{
  "model": "image classifier",
  "color_jitter": 0.1,
  "targets": ["order", "family"],
  "parallel_block": false,
  "label_smoothing": 0.1,
  "lr": 0.003,
  "batch_size": 128,
  "lr_schedule": "step"
}
Rows from block 2 of a small image classifier, named by matrix and row number. Rows with one number belong to one neuron. Each number is 128 + 24 x the weight over its row's rms, rounded and kept within 0 to 255. All counts start at 0. Numbers have three digits each.
Before each neuron's rows are labels from the 100 images, of 14976, where the neuron reaches its highest value: "colour at peak" is the nearest of a few named colours to the mean colour under the peak. Only what is clearly more common there than usual is listed. The data: photos of arthropod specimens (BIOSCAN-5M).
# fc1: MLP up (model.blocks.2.mlp.fc1.weight, 768x128), inputs 0-63
# fc2: MLP down (model.blocks.2.mlp.fc2.weight, 128x768, transposed), outputs 0-63

colour at peak: black
fc1.547:109114110156116151128175136129120131128128102119093143118128112153117128128195120105153158202145105123124180128153128074156128142115154151120096159091093128104128146134172158156127073119109128
fc2.547:162128152116109128079115134144162128128128128128128107125139128152118149128095146109170150137112150115063132140102102130075128139128098133128187128144128128116119099130124101122122148099156128

colour at peak: grey
fc1.521:128123128152128144107093150126133140116131104164128124128111128135119128096128128130109128110141222119097113091123128178080099085128143128128088128143120146101128091128116128126117144128142128
fc2.521:116128106170127133123144131104128109128124121150084128149128084128118195145101128128149128080126185064128110128128152140085114144128117113149150106193159153163164173153108152128099196128128128

colour at peak: pink
fc1.627:146120104153120128149143129119116128081128128128078128149118116122127142156185080133161129155141163124089132128148128128111080095128159134165106092120128128104128180171164154099163085093169156
fc2.627:136098128117150128128169128102159087128127168128147134129121129128147111120097154103115128098160110157134114166123128128101128141128123128084150147080136116137101099128112091128098145128144128

colour at peak: pink
fc1.551:174147121126080142158128145114123078086136116161098128155128160161118128128170102128162128160128128128087163147128128116112128097173147162119128108126156118119151146146173173088192128094119160
fc2.551:128109096143128173159169158128125093128136170128079123122112097101109074101097165122156152097128090160151113104150159158128128101128108143122146128132152105128165153128105107151106128163158163

colour at peak: brown; black
fc1.727:150144128083128157103106102143138155128145128131160133099128128148110128113120128132074097168104179126128154120070128161110128128128100112106081100093109128101159097145128083128098133142187102
fc2.727:104147167150120132128128128056138102128123128170128145158128128116121104117124120130156128128128122113121090140063135128149128128109123119128128159123149128123128164128105126158139158128128128

colour at peak: brown; grey
fc1.158:178122150158161169096128128128128194149143140128077128128128128118109153128152139170128128123128128156128102128110128148128128147098101128128136156132128094151084143128128096107123083128128131
fc2.158:110135083163150128143102155092124144128137128128168128087163128119128135152159113128154157132108122128156136128143092151165151128128172136114128128090157128139128128089185126128138121128106128

colour at peak: white
fc1.456:128140107106115167128128104102128132110155124128128174128122115128050128087128157113138128151155128128106128115128144161109128099148155128100085157157156132128154156144128151128128132104169122
fc2.456:148128066128104128118165143128119095124128106127162128152129128151128140088128118175129166138173128128128149105166111094104069131125081100124128093105172128128131143128128149128135138128099107

colour at peak: black
fc1.57:155122128149128217124109111114089170145145107113119128123127155161116128076128149149180126165128149127097128143128110142121141100121111147128128117112141107113186122148135128144166113128150139
fc2.57:106100092141116147120096143093128139102137097128167085126128128119098170130182083128128126147117158128128162159139092128141110143128128128128138128114159110108128153133172088128155104128128128

colour at peak: pink
fc1.573:168100128125128163126165160072128171149177128128092107110128101114115128128128091139187143168121140128128094156134096154136128128107155149128126128145160128128098162100151113146122128071139151
fc2.573:110128142109118076134128128117091124109074115143116166174144156133134128128128132116111084128169166115134163125086141071110148104147128145145162172099134127149141129151124128118147115211171106

colour at peak: grey
fc1.528:170146119137164135128088128128083080128137128128148128157128149155109162080100128130128149128134128142080112128117089165066138082155128157158128088161181184128142111128129137095147179128128168
fc2.528:128141128160135156156176123128098104113133128115119087128164107160108110084148128111092145100168121191133156146151128154145188123139152128113162103115117128102134165125141159184128138128140132

colour at peak: grey
fc1.83:103128128073128143135103165159128172142128148128128128128128128089128072116124128133128066146128128128163128090068128128144128128128128140158128167128131159133090142108078110182081105151157092
fc2.83:185128128075128149150144104096128128105160118128122104108154083128137110128143070128128128128128064105122105141147128128128128092128159128128159116147128147128092105128128170131156082128092098

colour at peak: brown; black
fc1.302:115147142128125165087118128141076124142119185155128159138127089150102179118147128128158138100147128116173114076171140128118069150128164171098128152162128115128114128132128141141128128144122128
fc2.302:128137128088164120128128148158148093148142139128221156177153128111128149127096160137128113128112128133128128146141128132161115163108108077104128130100112124111133117128128098135128140128065128

colour at peak: brown
fc1.393:105132123128153122135131155128150128143109144092169152149128154140128158149128115139125147070103157087128122151128113151121057128112155128099127082128187152126128105128128131119104165128107177
fc2.393:128120096128116128162160146098157114128128146101140121161126139128110128141112135163068101111151128093098131148128123120092079099134128108132128053130159150123128153163112128170139203127098181

colour at peak: grey
fc1.597:122169148093135140113100113153096083148128170154175168152128128128114128118091156116139098119134139114139105081098150182069128148119132087108092153128128186128182114128128123128105145128138138
fc2.597:095101087128146119165143135115128140109128128128090128128128124071128120046163128148128117124157133096144147108126151128161113082115128138128125173124097096112171156128154141151115078125166110

colour at peak: white
fc1.580:153130151096100198128128160129079131128141093128128101139131117128097084165128132118150070103188138141133128128156145097071167111142128146085128147128138114152124156138190148128097134122128145
fc2.580:153128135148164132146150153148154128116128128146085132123128092108128164125128175149129147128111128119128077116170128130110093128154100128153128144071128081135145149138163145103149113128128103

colour at peak: grey
fc1.482:145128152093128140099156112171132103128132176128150153128128128110128105128109091154079060128168148054138114110130160104095152117103128089115121128112143128128126128174126128143101157149128163
fc2.482:143122162128112128104128093145111115167087101165107125128113110101128137111183100127129102168108113128119128099095091100160132166163120130113173166128128123117128105123173150128145065100128097

colour at peak: pink
fc1.14:164128118097146172156128171119109147128156109115103155143126128123110128167128153158162128114160154128113128128158128081149142106107145161128094122128120128144137183132177128160128128131134187
fc2.14:139128152128141158128106076128128145178090118158113107114138128169145126160146148128126128128144111152177082108128128128091181094190141134163141128131123144096138089128130128095138099128137099

colour at peak: grey
fc1.412:135128091125128169172145128103161075077161128128158128128128148128092128128128128151089128142150085109128138128128122095128092079128128128128135083128174139128075128160093128122122145089066153
fc2.412:101108135082058128128128128167136178128127190128092128072128174100128117164099116128128128128128128125125136128128138162061154187138126128128113128128128146128098128160111081052130154108109104

colour at peak: grey
fc1.639:150128149128095128097105171138082121113128128180128153103128098162128128112141125128128150137152152128149128078128131091128128128128128171152093203156096175128084128148146128128134128133129128
fc2.639:128151128112124128113156128140081152149128179117128124128135118119128122116132169155178124105144126101089087128108128128128141172096118146152110156183128157144128135128131138122128124128166110

colour at peak: black; brown
fc1.523:128128128128128159108128128052139128128144187128077149095122128146102128102150128128144128098128107128128148103116127157156115128128128177076159126132161128128102128115151148128128079129128128
fc2.523:111109128094106113091169128128128061150154179159138128116100082116122177128107105158142128116167111091110159135128101143128084128134114106110128098128179137103105125128128108128128128120086084

colour at peak: black
fc1.494:105125128095128173128109128144128135128128128128118151128128174128117128114128176106128091094197163110128159119136128137153155086128155122103101158087107114112173128176154181148097105101187111
fc2.494:096166122102126097157128117159100128165128128115091164145111128112128128128128123150092153092103128097112128128106149148122110163144119166138115128159159161080119130103143128128128180156143169

colour at peak: brown; grey
fc1.88:112189135128128139147128206167128051128119140128159198147128158128098186093128128128152135093128088094128117143128121116119085128111183134094072130105175146149128103128128151128114146166112165
fc2.88:142112104087151104128145130098128128144123146128094143182164128151112153140164128167053128110128128108128123123117128099093092088146128090128128082138128145110128136115118126163135205141117128

colour at peak: black; brown
fc1.258:128091128127124144128128104130128128127122116128111172131128154173128109139159081128148121144123094094083199081146110097124120108150140159109164110128192146117081128134166128104167115128111128
fc2.258:128128111127109084163145137118167103128078128139107085144186097151155133173125107100128167128107134190128139165128107087134112128148123100158128084128128141107112154133121130113149127110067093

colour at peak: white
fc1.293:112163105153128128088128134152089134078130152141128128107128116154095178128162128128095128128101163107128172102128139159145064160128175131096110156157080116143161152128123128148128128128143129
fc2.293:136100117155115113153110116118153089147112081128128109111128137128145085143128128128128142077128128176167149134089105164118156088128137155128148110099163095139128128099106113121154114123122104

colour at peak: white
fc1.75:144134092106112134086128142122065135137155128107162111108128093096097137114112146089110086137128154128157184104154137128128128128142157128060128144146143112145138135125188128175128155094167128
fc2.75:128128121122135106101114144133140111127150147158141096103198128162128128145146125112128157114128128136106128105099087144112128153140093115152128152107128076128103147128099079101128128125084111

colour at peak: black; brown
fc1.323:128128142125124128100134161163087170145128172136096165098137125108118156128128141192128128080155128114148123095128137128128128139086112184116128158139103128128098128128103128161107131155128110
fc2.323:158139127135115164154146128104129088113152110219144135106145089154111115128106129147114129111108098164145128159128108143154159142155155118105128134117132149141120145119128181152144098117048093

colour at peak: pink
fc1.709:141094097120114146128146173128096116094128139114099157137130085148128163157169102144161128095111147119094143119162128128143137072108173128136108128119099128128128166140151128146108134138140165
fc2.709:140153150122128128066074104152177128128128128118152128149128111128101122148141107131135116128097128124110139174106128128128135163153103154085162159115088094128107090139185128128128102128153085

colour at peak: pink
fc1.502:143128091094132141111174117095128100067141128128156114115139112151107112126120116128107164150166095111085141151128106092113121103128121107128130108084122146147083129128140159114152141109106106
fc2.502:137105097096137129126180114099161137100139128124150090104128122136098117134092136128158160127069165142103114157162121165128100082099172114131099128134139082115128164132133158165098159128129089