Rows from block 2 of a small image classifier, named by matrix and row number. Rows with one number belong to one neuron. Each number is 500 + 50 x the weight over its row's rms, rounded and kept within 0 to 999. All counts start at 0. Numbers have three digits each.
After each neuron's rows are labels from the 100 images, of 14976, where the neuron reaches its highest value: "responds to" is what is common among them. Only what is clearly more common there than usual is listed. The data: photos of arthropod specimens (BIOSCAN-5M).
# fc1: MLP up (model.blocks.2.mlp.fc1.weight, 768x128), inputs 64-127
# fc2: MLP down (model.blocks.2.mlp.fc2.weight, 128x768, transposed), outputs 64-127

fc1.425:473609404500554523512486541509500442420506546500505500522445500580482486500480500594500577472500512540538367500416571414500413434350500462447500424493554475471535555431524500554500442500435492
fc2.425:583477468475448509371500500449538487500527511458434550543534500561533529553572537448497467504472500475546500500558525571500568500500432500500455550584466522509500446606552448446511433500504579
responds to: order Coleoptera

fc1.607:569487453500500559483557547500443637534447500500500500500476487481523413429500500500457500468492526410621443500500500439330479463475558500472470430545452500500500500500500563500500469500435500
fc2.607:554494475500439516457566451598500575553500570466500500594542500445500500444482575566439399413500468526548500381500563500457434540508388500587500500571558513456501500430458536500443500564500500
responds to: order Hemiptera

fc1.503:515477500568500500428500631500462429567500656500500500547500500523480551500500574504500470478500455500528422511457621500500500500328401447560598459543485566421571500426618503546500500494602461
fc2.503:524500507523412500500500526500487439503500391517419588510563597443572500476511412449500541396509463537452510476603500491462394500532504575451519488579464440577378454453509587500513500448500507
responds to: order Coleoptera

fc1.429:383500500536500500494642571576500588498489534559443549500500449500500386403540564495500591500566500500595500553500615447479500500406581474500500429500537458551527475494500500500572500542460497
fc2.429:465500500500500500483500500500500500536611466500500500500536415500500500549601584463596522618572340514391560476539500599433586646500416500518500500491541500500500500500500544477464432598500375
responds to: class Collembola

fc1.242:458500511500500412525490500500525484500500433459500571555481500564500500489465590465544461500500481570483530577500559520500500448485487539500571492577486577537500593483500518566500579466445404
fc2.242:500525500553476508550517500500593500548477502465480500500500459500477504526519500547500582589475500468437618408563582471602500535422402534500568596500503450391500475625520476486493511457503574
responds to: order Hemiptera

fc1.124:555488450496488500462559540603541567500520531528533580500465546500500550500420500500470467452479509500589495483533412500412362432547444590553552500500500500609500453545513519500558471500533554
fc2.124:452484526500481500539503426472453487500638416369494480500508456444573563471461517500424496475482500390535500500500507503582500581546593416521446500528522521453396548500530535581516500517451422
responds to: order Hymenoptera

fc1.562:500500500500491468525464541500500500442587500556503536376500486594500500516395500500489553495521500500500509500568574500391594460500566549432500500421494431500597453477466505330643446500540454
fc2.562:500497500500437500533500500525546560478544492586500520535512539461500456500460504500468500437459500500468511472561463535491519429500500500500596552512482481573546500473546500550500389527520599
responds to: order Hymenoptera

fc1.643:456526500520443540500549484571454553500539520576500534523543448518510471454406536500516534500565460500555451633561591522438459500555500476459458394500483585567500467402471529540606500518500464
fc2.643:500500500433500512500500500588500500460516519558459500539500473500500519533458578500538483559455343500479533500500500526367439570500363500522447423479528500448500527349529554500500456610500500
responds to: order Hemiptera; class Arachnida

fc1.476:541474402435566598477537500531537545526478573500431495479412500471533500480482500565517455469456500465636402517447511469429510500598532542500500441560541525402548462532496500450468439567550476
fc2.476:540437509466563548500426461506461500539448468416568500493454519445592418500561556500542593500607500519500514489500452554472500572495523459403459455500500475417574423500558520486585556401478516
responds to: order Hemiptera

fc1.566:447500500499564556472500567454423500500500500613500488500500536597488433492500532500500522473549472500500473682440525467463526451497522500437500423449471560519512500385542500500568500544461427
fc2.566:500500364500568500578523554385508471500500500533500435500500500500500609500500615500534500560500406587544500500500500500384569559500434500415500500500500500570500501500551500500500539513433451
responds to: order Hemiptera

fc1.453:434500405500500554477500578429392500500500500451500500500500430635493463500463544382527549500532394438500500500533425447437429500500600478450500479500433568500592500500500500403606527520461417
fc2.453:410492500531444500577500504500500500417500500601572558500500473500500560533435510379524500500500419515431500496559552489404661500638500500500471500500522500580522526454500500561501424611500518
responds to: order Hymenoptera

fc1.77:539457530476500560500500537580468599536408407512629432529475437517500436500500500442500551509536500455530498500458539523492513486531594500468522448520509635473445500530534500482546467500492411
fc2.77:459445578500497500518500590500460500417639507500440615540440555455500479342500567500546523470564406567569468500495487517475500604563536561500472453544460562559446500468500500509500601431519508
responds to: class Collembola; class Arachnida

fc1.16:519500472500500500500500634500500651500500500500585500500419390549468500500500583433500535460500500385493398555500542500481585537500500449465500452500531629500500500428500596434605500581500420
fc2.16:413562500470526524445500500500500500527378492500500408500500548387500565500500621500590467500500394500500470500479460501551490500500440492500500500605668500500456511590475500441500425621500490
responds to: class Arachnida

fc1.127:405462535493485485500478598479414500572544500576532500500540344500500438500500500500514452500500432445500465530500500512462534501500482399484500488500500500500464474500500570573461500500451500
fc2.127:500421500413495569532561530447467490502454533462500428542500470453543500530526500514580554495521428431500500453501404529452566591444548428464421457500439569541506500536486398500568450585531511
responds to: class Collembola

fc1.38:389500500500469496474566534541500644500500532500500518488500377574500422500492531500510517500548500459538447610553500500478500500500500390500500463502463537572500474500505550500548500543447500
fc2.38:411459499500578519574500549500397549500500533460500500409576462500519413500504547499548500556482344500500500527429443489362479549464465458459482452429500500517500577409500573373523422595487427
responds to: class Collembola

fc1.475:463446534522500513500500500500469500500500442533524513500540500612500496549468500504500552500500500410443554598500500590500500484542500500441461452500500605558422416500561548500555467435465500
fc2.475:398537525658416466493607500500466488500560544460557500432500415500473484488500447485500462401500443500408431535500439500412589514469449495568400499500612526564618442501517470500500454500509511
responds to: order Hemiptera

fc1.438:500457500477500529463516500561424550500570457530537500507442439500542517376500443493507566380579481431590456567500536542463529466500577489483503480555500528547444471498545558444526461467500472
fc2.438:542500500539506581428542461602500587553514546458540409499500498500465452473500596500532543562534430462536447407533565530391431585430500562500461436500486564451555500432476495441619438566573414
responds to: order Coleoptera

fc1.437:500541500500547521508500502486500449430601442584500506451500500597500625437448505572466606437500458500532500623438587500469500453419500410444491406472500500571464454418594550507500472476490500
fc2.437:367545511526500440594456562454500433446500450556387523500545570479500498456450588488500500531500414634440500508500417454479500448500500440500522500515567483552517572480500606532500500470435478
responds to: order Hemiptera

fc1.396:452500464500500580513495588561523609531536500500500478500551412449500457333499570435504500500490500470568522500500500462500500500409471555534500438481500500500526419500500602500500471594500490
fc2.396:500500484475534491463500528459581533502518500478486558525474542646549489451557497558458449500500548453500500530490565500500438482474464503541570433430346481500525542500578500444481546413447500
responds to: order Hymenoptera

fc1.180:335471560514454451526458500526426500500557436623594500500527433557481390562500501437541526500544434564447532516515469554500533468411431500500429510377487518567576531445475534447561474500432500
fc2.180:574469529553500449500466517481474455503492500467439540470564516435607450500474434469392500543476513454478541500539414500564500573453624454485447517500465442554500500500509500453468500471502476
responds to: family Drosophilidae

fc1.190:528588441472543550470500452500506604466457580500564481500442514500519529442500483500500482500500494432573465500415540500487469500500551524425548438570520528414446469497565484404493531500573440
fc2.190:522447534555509531581382500454481573436427403474508538492500586453504437500538415469576500461468536500462500509483436536500500544563512448500500459469453500500458589549500540481478579400434526
responds to: order Hemiptera

fc1.637:449500543543496500500500434563402607570461492500560461521465425481513500416500517451507500486552415431516470500433562500500576500500562500500500483606500543500500500551533509500423570500442455
fc2.637:464475463400500500500508439500500546484500507500500466433428461412520500441440557456439584459500500469577500535500459474500440405581595500458500449485496546552511519500434463460523385517454499
responds to: order Hymenoptera

fc1.268:445500498474500441529495550432500448522522500531457516500500500594500493500366569424489500512504527467498486489570456485497447500397483440524528485419430542438561552396577587549473469567460500
fc2.268:526511580500403425507426500470502500528520600396449500480500564489473517447538500568612447490500448531464500569444563500500450520437533500553500500584472540384452434515553500466427532440576460
responds to: class Collembola

fc1.446:437463527500523530500500586500500591500520500573500515553485425592500357479500500500500500500500547421494500593435500506480500500401416452500449435500500617509500435467552524500569404500441443
fc2.446:471501559474413423467500399552516493527500500515535539491525500501456500594481478494601460482500466500436482500586446635500544500461557514427438544496492500528602404434489467484617436515619530
responds to: class Collembola; class Arachnida; order Entomobryomorpha

fc1.669:500500443463500518540459500579500468547427476544603500509500500500500528500500500424491616564526500431448579454596500500500500546476500434500549458550564486468559435589563600546500568500500521
fc2.669:491555464426496502601500409484565444475575558529577538489480530609601530541522479500539477453452500502387549526455518532606500467468465489479530541500502500465499502500587425500531538500500555
responds to: order Hymenoptera

fc1.20:554500500461541518483463500500466537386500500575539500423373505519500400500500459500500467430500487449588398527432545500482544500500581447461557441500416477500515500458500500515466436543500471
fc2.20:553500488518500483558452500477603500501500500466510500493541567485500500622512392420500500539500609549436583507469424487598537388522392566519566447537542438559485500515459500466500540522479500
responds to: order Psocodea

fc1.551:517500534467517444370500567500470500500422546532577558520490538500499454449517516502460471386500523500579445500500544521469459520529439430533500500500500500551583500518500625547544451529461549
fc2.551:500634433485500508528514474468487539460522439395446540521463500454538498408433564440485500372500500482516466435443534489521452526500548375500550500517494555532408553506521500497509500435464499
responds to: order Coleoptera

fc1.616:478565407532490438450568470507540500500422556500500500405500437500500553537477545465500463469511478531523481500522436487494500464409430558523522500480541549457514508446561500500500588628539388
fc2.616:449543425574485534386500508534532525560552500428500500500500519530552428464500521542446639487596500424569542500495524443561387526418500480595511484513453511409418500500559509426607540450500458
responds to: order Diptera

fc1.737:500436550449500459500483614500500467513471500630500511513500500579465464500432569500528441540452500500473500500500411500482561461465500427500500478409447500602562550447565497556543470580468589
fc2.737:595551495590500511460500576456500454622432484500379464500504500464500548443500500500500363461504482563446457498500500500500492450415545491534588637568493500440500500500471500518467469500506558
responds to: order Diptera

fc1.572:500436500500590556507512632500500638500502506500472476500414414577527500468500500500500500500516484379565500585500622500428500500500500406500394435476500628419500500500561500500551551567500442
fc2.572:463500435500500500405500500570500500500394500526500500500479500443450500500500592401582500508500402555500452409500424500500469464500387484554419496500563563589433500500493416500500490500500454
responds to: class Collembola

fc1.602:500500499452500510482432481475522433456535500526437506500459493579488497500489487500500500437529461515559450604500500517461475443402521449432445443500405500398568533356593469500500500452500479
fc2.602:471480500524476611470500551500429618536500521500562470453500514500532396581500576483504529583548477419534542435479412522500500525556458500500387440500456576471465482500500500500568417556537500
responds to: order Lepidoptera

fc1.418:500548500445572522528504555508586451366519543545419557484437505500500425500390532500500573500500500557521508542503482419524500500516572491417500466423613475613637500500475449521473435505425570
fc2.418:532433532500450500422435585557500519589500478351667473500496500493562444509535500439467500416522500455540500450500499500546387500435529571593554500500500500496552517500465600417519513463500439
responds to: order Lepidoptera

fc1.307:490551500500430583500651424500448499501520411516511533543500453500534543453498569500481596536594437485601500500542625500463393508467545571478422484558500599500500448531500616529470500469498467
fc2.307:499500500500471451522500500525489500500500555536486500592605487500440506589500500588526485500403515530442500588540500500435517388500382447500484500452486537535411500500500427551500344586500520
responds to: order Hymenoptera

fc1.75:529492552419500598439500584434410558581494518500510424583500480536533449477500500449475465547541535427524547535456536500500535574531551484516433410516422514500468524525521534559525534473428469
fc2.75:440610515496500469580518573491583574493517450500483500548514521531438476444501519485492500570500706470500550519522462496603483500500500589609500473588563574500439523495587471543499599522500497
responds to: class Collembola; class Arachnida; order Trombidiformes

fc1.456:467453586433532544500500500500357557500556475579562486501467462631480446489464500402500557482553452464528500606500528526500529521578572393378450381500473537500527500447524549467554544500500500
fc2.456:500533434416500421500500500500550352461537425632399579500500570515534497532462500592500502441500541500519536500528500467500543494500500424500565500464426413557403539438569486531460483455454518
responds to: order Hemiptera

fc1.404:561500423498562584473443581459475536500454500500629500444425504577533500450500500500505500463500460478555424512415500486437444500500500500442500345568488559476507494500586536480479537429439453
fc2.404:493500469494429513446577430599553555579492519447459550589494500419500500462533666545452511476535546562547543462573501451472488520494470500612500479612610532474539518454438456468494460598500500
responds to: order Hemiptera

fc1.555:500558452424579500487522570500491500406624500594523537465470500557500500477412500500521574491500353500525500547468500471372415500463557424407488436470466502500500500417547659500500500500500500
fc2.555:500500575500500500515526500472500500500500500500500539500500638435500496564575500591620415553500389563439500500546657537397550556497368500464537500408500500500500507525500500514500565500500500
responds to: order Coleoptera

fc1.715:418507548544433434488500425524372440500584491500437549547543470556525416484464512433453500500560402500502486518554467508442449423500500435500422484432409458492528564405491478500566500500531500
fc2.715:560475544538418500538470500500464500543500458451431622518570526474615462531465500519465469536500500500428566439582458511500437506521544405520500515502467422444450519451550500500489454519550540
responds to: order Diptera

fc1.544:500500500425553537516608514441427489500517541571438479597487458619500500487441500402500500476584525500608500686474560500465505500501500452475405393488484599500500500439616500500557500551411436
fc2.544:500477549530500500341563500587610500558457534503500561500497589559500500500500510500472500543458406500500500388577500517370538500500373532590544500500500500575500539567500500500572492444500469
responds to: class Arachnida; order Trombidiformes

fc1.309:537500423498600588540528500523517500434453598502500454421384561663528500551500578592500500500445460500514442506421534490438545500500425541432431452500500642453558519500500422421567454556528446
fc2.309:500472500409500506500494573500432500412500534528542538500523495547554518554480470408500489407501449445521588606527500515489500500580540461501500361500394537582505522500522528487560500482372500
responds to: order Coleoptera

fc1.517:434456545490546482449437500546456568514580549537500500551500536526500450500500547595543503500545435453453440567507500513475480534385489573489401489496581610488519538417500608500623474588500500
fc2.517:500528520451507500500500416518432555470500610506579433442500413500453505574500517485602492500438442450438474527500500572547580591500559506438412506433481500500506472500505487500555476569532475
responds to: class Collembola; order Entomobryomorpha; class Arachnida; family Entomobryidae

fc1.163:403500500420455440505552427587406500485491500560547513500500439536469518479425500500521614465587442450492456553557500500500500508500638437500500500454500590622466533470500540488581465552429500
fc2.163:566588470500640551387599485500500500503500500431456468500416564545560564377500485500500511434500435500598511521449516471439500548599500500465555433596557500500516500587514500500441565500500500
responds to: order Hemiptera

fc1.269:472588434500500500516587500500500520500597572570500500500476449521472500474508496500511500441532501500553474640442500500416556468367512463471416428500445500500524500415532500500580500558549500
fc2.269:500500585500589520515530591500500521545458510556500446603500500542500500555532544500661447585581380599346469500500505500448600549487435500430500527482533555500586427500492502500560500500500500
responds to: order Coleoptera

fc1.33:379500526500467423500500500500390444534603488500485500575532386539500500435458509440500444500518434465500500544496565504481500500500434435541463488427520500518489529500510537608487492500557500
fc2.33:598482523479447546526503500500499466500497453489466500500521517470664463573466467500464529500500514500442642384543377500528500489500528422500485500490479414500502473534500417500509485517542500
responds to: order Diptera; family Muscidae

fc1.76:515500424465576567486554571497500500468524587513469496500387500542452500500401521556500628453481482454616428500407523480424500500427465468480438441500577560451500500500571500500500450585576460
fc2.76:500467489500542478549439572408500470419513446471435500465458521456500550500493533514500514522488500521500500542421535500500500506487387437526555450457443443463417510500590479500448592399421500
responds to: order Coleoptera

fc1.208:418577500513537436536572540486523452418500584458450516458500496529500500420357476419475577500500543500525530508522557450485474460500500426500500468456521447521570568566525500559500561485434552
fc2.208:526500472590530440562483500500566415455404591500410442372448477500466418476535534549448528448561534500500486554494531406553485459454584466467500523530535479585543500545500500486425472470372500
responds to: order Diptera

fc1.373:500514480500451500522527500538521489500599500534500511422551485534500565500397575435518491500548490575500500484587543522416527453500544551419585456500444453521558398406500500372576416479594472
fc2.373:494500468478442542534486532500537496446505424536463542524488474475497384546434500445453554414460535475500500423500500543467544417534543543443588497529500500557523500500506471504510390515480549
responds to: order Hymenoptera

fc1.625:500500500460449567474500584549492622500558500637500500500500500586500500500438522443490500450525500415531500567500588500451500474500500471500433479466500637408438500433500553500596434638500433
fc2.625:429500500500500542500510500500500598460500535475500500500547500598455500624479512500582540534494294500500451517500547500402500608500400500500500500509500500500537491494500585488588500644500500
responds to: class Arachnida

fc1.485:477460549449500500434513500503364462500554498590529500557542413528498500439500522401500500475595433500500518572500500545495575489415487393520500500387429508500547500461500555500500500512500520
fc2.485:613492480500518529462521500499500500555500500467457500500500564408583500429500540500493533518472501472500500346500500500500500500449570472501500559539506393500430500504493506468511488507508500
responds to: order Diptera

fc1.23:432633519500486457500568463609509500500500566598527481507521417484500550450452553426500576474624511500500531500576465538506500458474500500500478469451500500416560478372455500500464484603532500
fc2.23:475500492531461529500514611500569512506556459475593465579408522613500569517530546500504568454550550500571546500500630500529500500479469476560572500474476525487500500500463500459648612500454540
responds to: order Lepidoptera

fc1.482:529500500432500518500633531543489586527500513505500500573500450470500582389472500537500445502455470424525414478468474463465524500529431500500500474578500531532435427500500571561457416605500554
fc2.482:500468500561426488373478450597473531546500564433500570560563532484497402498609486468500500435588500500556500466553442532500451491460500490531423500527500527403455543478431545466500478554500468
responds to: order Diptera

fc1.372:500517470441500564477500562500458500500566564500500500445446429566510559500385564598500552459540500500537500604500500500323500500500500489443344408458470576552515500470526500544580500500500459
fc2.372:500500539500569500518571500562500531508392624556550435572532600550427500500525544558605500597500413500500481490520500569417500533500447500455398554462567539437539500445463552539571458630500551
responds to: order Coleoptera; order Hemiptera

fc1.217:451457520503550490508482578533485529572500469553545529530500444556500355500500500500475469500461560447500482559463460460459500440409500442500523470500536591500519483500500531465500408581470496
fc2.217:500467555500441500507500463556528500500524500513595500526473500451440500587556544500615500406466418502431500456556440606437509616441523483454459499530551563500595500469448402480551399543589509
responds to: class Collembola; order Entomobryomorpha; family Entomobryidae

fc1.504:524450500501500568444468535440485551543523519500461542498500540465500405500541585582532431500463411478500364448407526485377500562455418567500417500500521543439471472500500500500476438530559500
fc2.504:500524449478571562521469448556594500436427536448536439471466553539406570587500534500616582500459473500494406500471408521503500500448500505450491552464540577433600537500500495420500430534500500
responds to: order Hymenoptera

fc1.534:481496449576414569531470500583462531500500566466508500497527458537509524524414500454493465515567543443523465558591550500505445488470575540449423396489460548500453500464518500500493408483430409
fc2.534:566600500419492523537464459364583458570448500563500567500433527521500500466550521589500500500503697500574510500470500500552538485500500566514489546552444508526500415598500386563500579468500526
responds to: class Arachnida

fc1.235:444442548500500447493500589608500592549500403573469563531500500500500382494445566500501411472527549500512531548500500478500500500493500500577588473500477536511500592500584578500460561570484500
fc2.235:577463538453413500500462500500561500538500450584478521504460524555500498579500341456505386424500500449443500500500547561543472500441514441522606607566450414500519527545559514500458500393500524
responds to: class Collembola

fc1.673:500500423399524520450471552448484549478500500500500500544376448536489412500500644500525500434479526500579366541430500437470469531450500500552456413500550601504480573500616500476568509570500419
fc2.673:517500500479557425565500539484527397492522439497389500468513536415491464468542546518513537497552569647459569452474424463551474467500457500500547585525471371522467500500529516500405585414533500
responds to: class Arachnida; order Trombidiformes

fc1.462:531457543450575548488559533568480592536389475550593439509481454500500440500521500453500500500512500430566514490453527563487520469532500410465496432540487605447469467536525487500500434557500408
fc2.462:462487572441536506575484557475456527373648500481446564517481558444500461340500573500535575500549395572500500505518492500508540624520544560519500468500485500576489556445500486500500620457469528
responds to: class Collembola; order Entomobryomorpha

fc1.218:500500500523584566500500610486535504500527500626421500500462500596490500468507494602504500469525477574500500593429610500438500460500528500459463476530500481500500500500500500500521500500484500
fc2.218:535500500481615500500500559418500500460500499500500500467315597486500544500474581500585546500475419500500488508456500503469545473500543500418520473500458500500500500483516500500500562378500500
responds to: order Coleoptera

fc1.203:538473508416536554500500500500479500567500503585532500471575497476483442540500500500500394500455428514500500500500507507406561536580533462520500469454431544604500462500500506603485423582554500
fc2.203:500493564500559559500480533500483518487394573483500463602482436518428456434547500420501588441500446556492500531498482580446499430500584574444424474493491492493628508542499463451517573516525516
responds to: order Hymenoptera

fc1.763:500500500474459481510500567500500428445427500570470587544444503580500538500392538459500533500502497597509527500563451500472500401498456473448500475426489546563616527482557461461596500556522500
fc2.763:585496480578461515444556542441489500576418530449398575546515500492537476500488542532436408500531525488518532489500541447443438434439374500536528451487427449439473458500633500500556500491593517
responds to: order Diptera

fc1.536:574622462441575487475540521476430500428500531500547536441448547559500500500516515500506461452500469612573455500470503432424451548500500412519579500500469467488622547500500461481500595500568540
fc2.536:424510499406389462500505414500504525498500413490617463535456460539561517537500420507486500448500518461500464500471526517539458478440485364593483576513529522620514504418622500550568500500490500
responds to: family Milichiidae

fc1.232:557500523438577561500516500430500500485500500500538500421439504500500500500500678500534449500498481500500500588447506500441500500632491445415500369500413525486500500497585500500507500480474457
fc2.232:500500573500515500492500500500500500580524500500512472542500500510435527572545573594556551500500371477493500564500500572457500500545483500500389492564647609500587427457500500570500427500500427
responds to: order Hemiptera

fc1.326:448436481528443558500461480530425552547581500472599457500487404484500348500500541500517515500521453441500417500500437466486485550366498529500404474500514601415500500418500548428445434515500428
fc2.326:497514465567500500531466561505458545431498578438459500526567553363500441414464537539465456500452420500500500551500457418500443571468500500481463463440362548500425500478417496512489508429439500
responds to: order Hymenoptera

fc1.319:489500554418604500500455500500500500463511474633516517500500475533479396500500432548500500444544466523482500660388642500480562500466544452474500463487500471500500514552509551568500564500414481
fc2.319:566517431500500582492525537500521500454437554500474482485393449483546500472500568500500500500467500572550485500362500442448533478500452468500500438484500500528535500603500404472531500464500513
responds to: order Coleoptera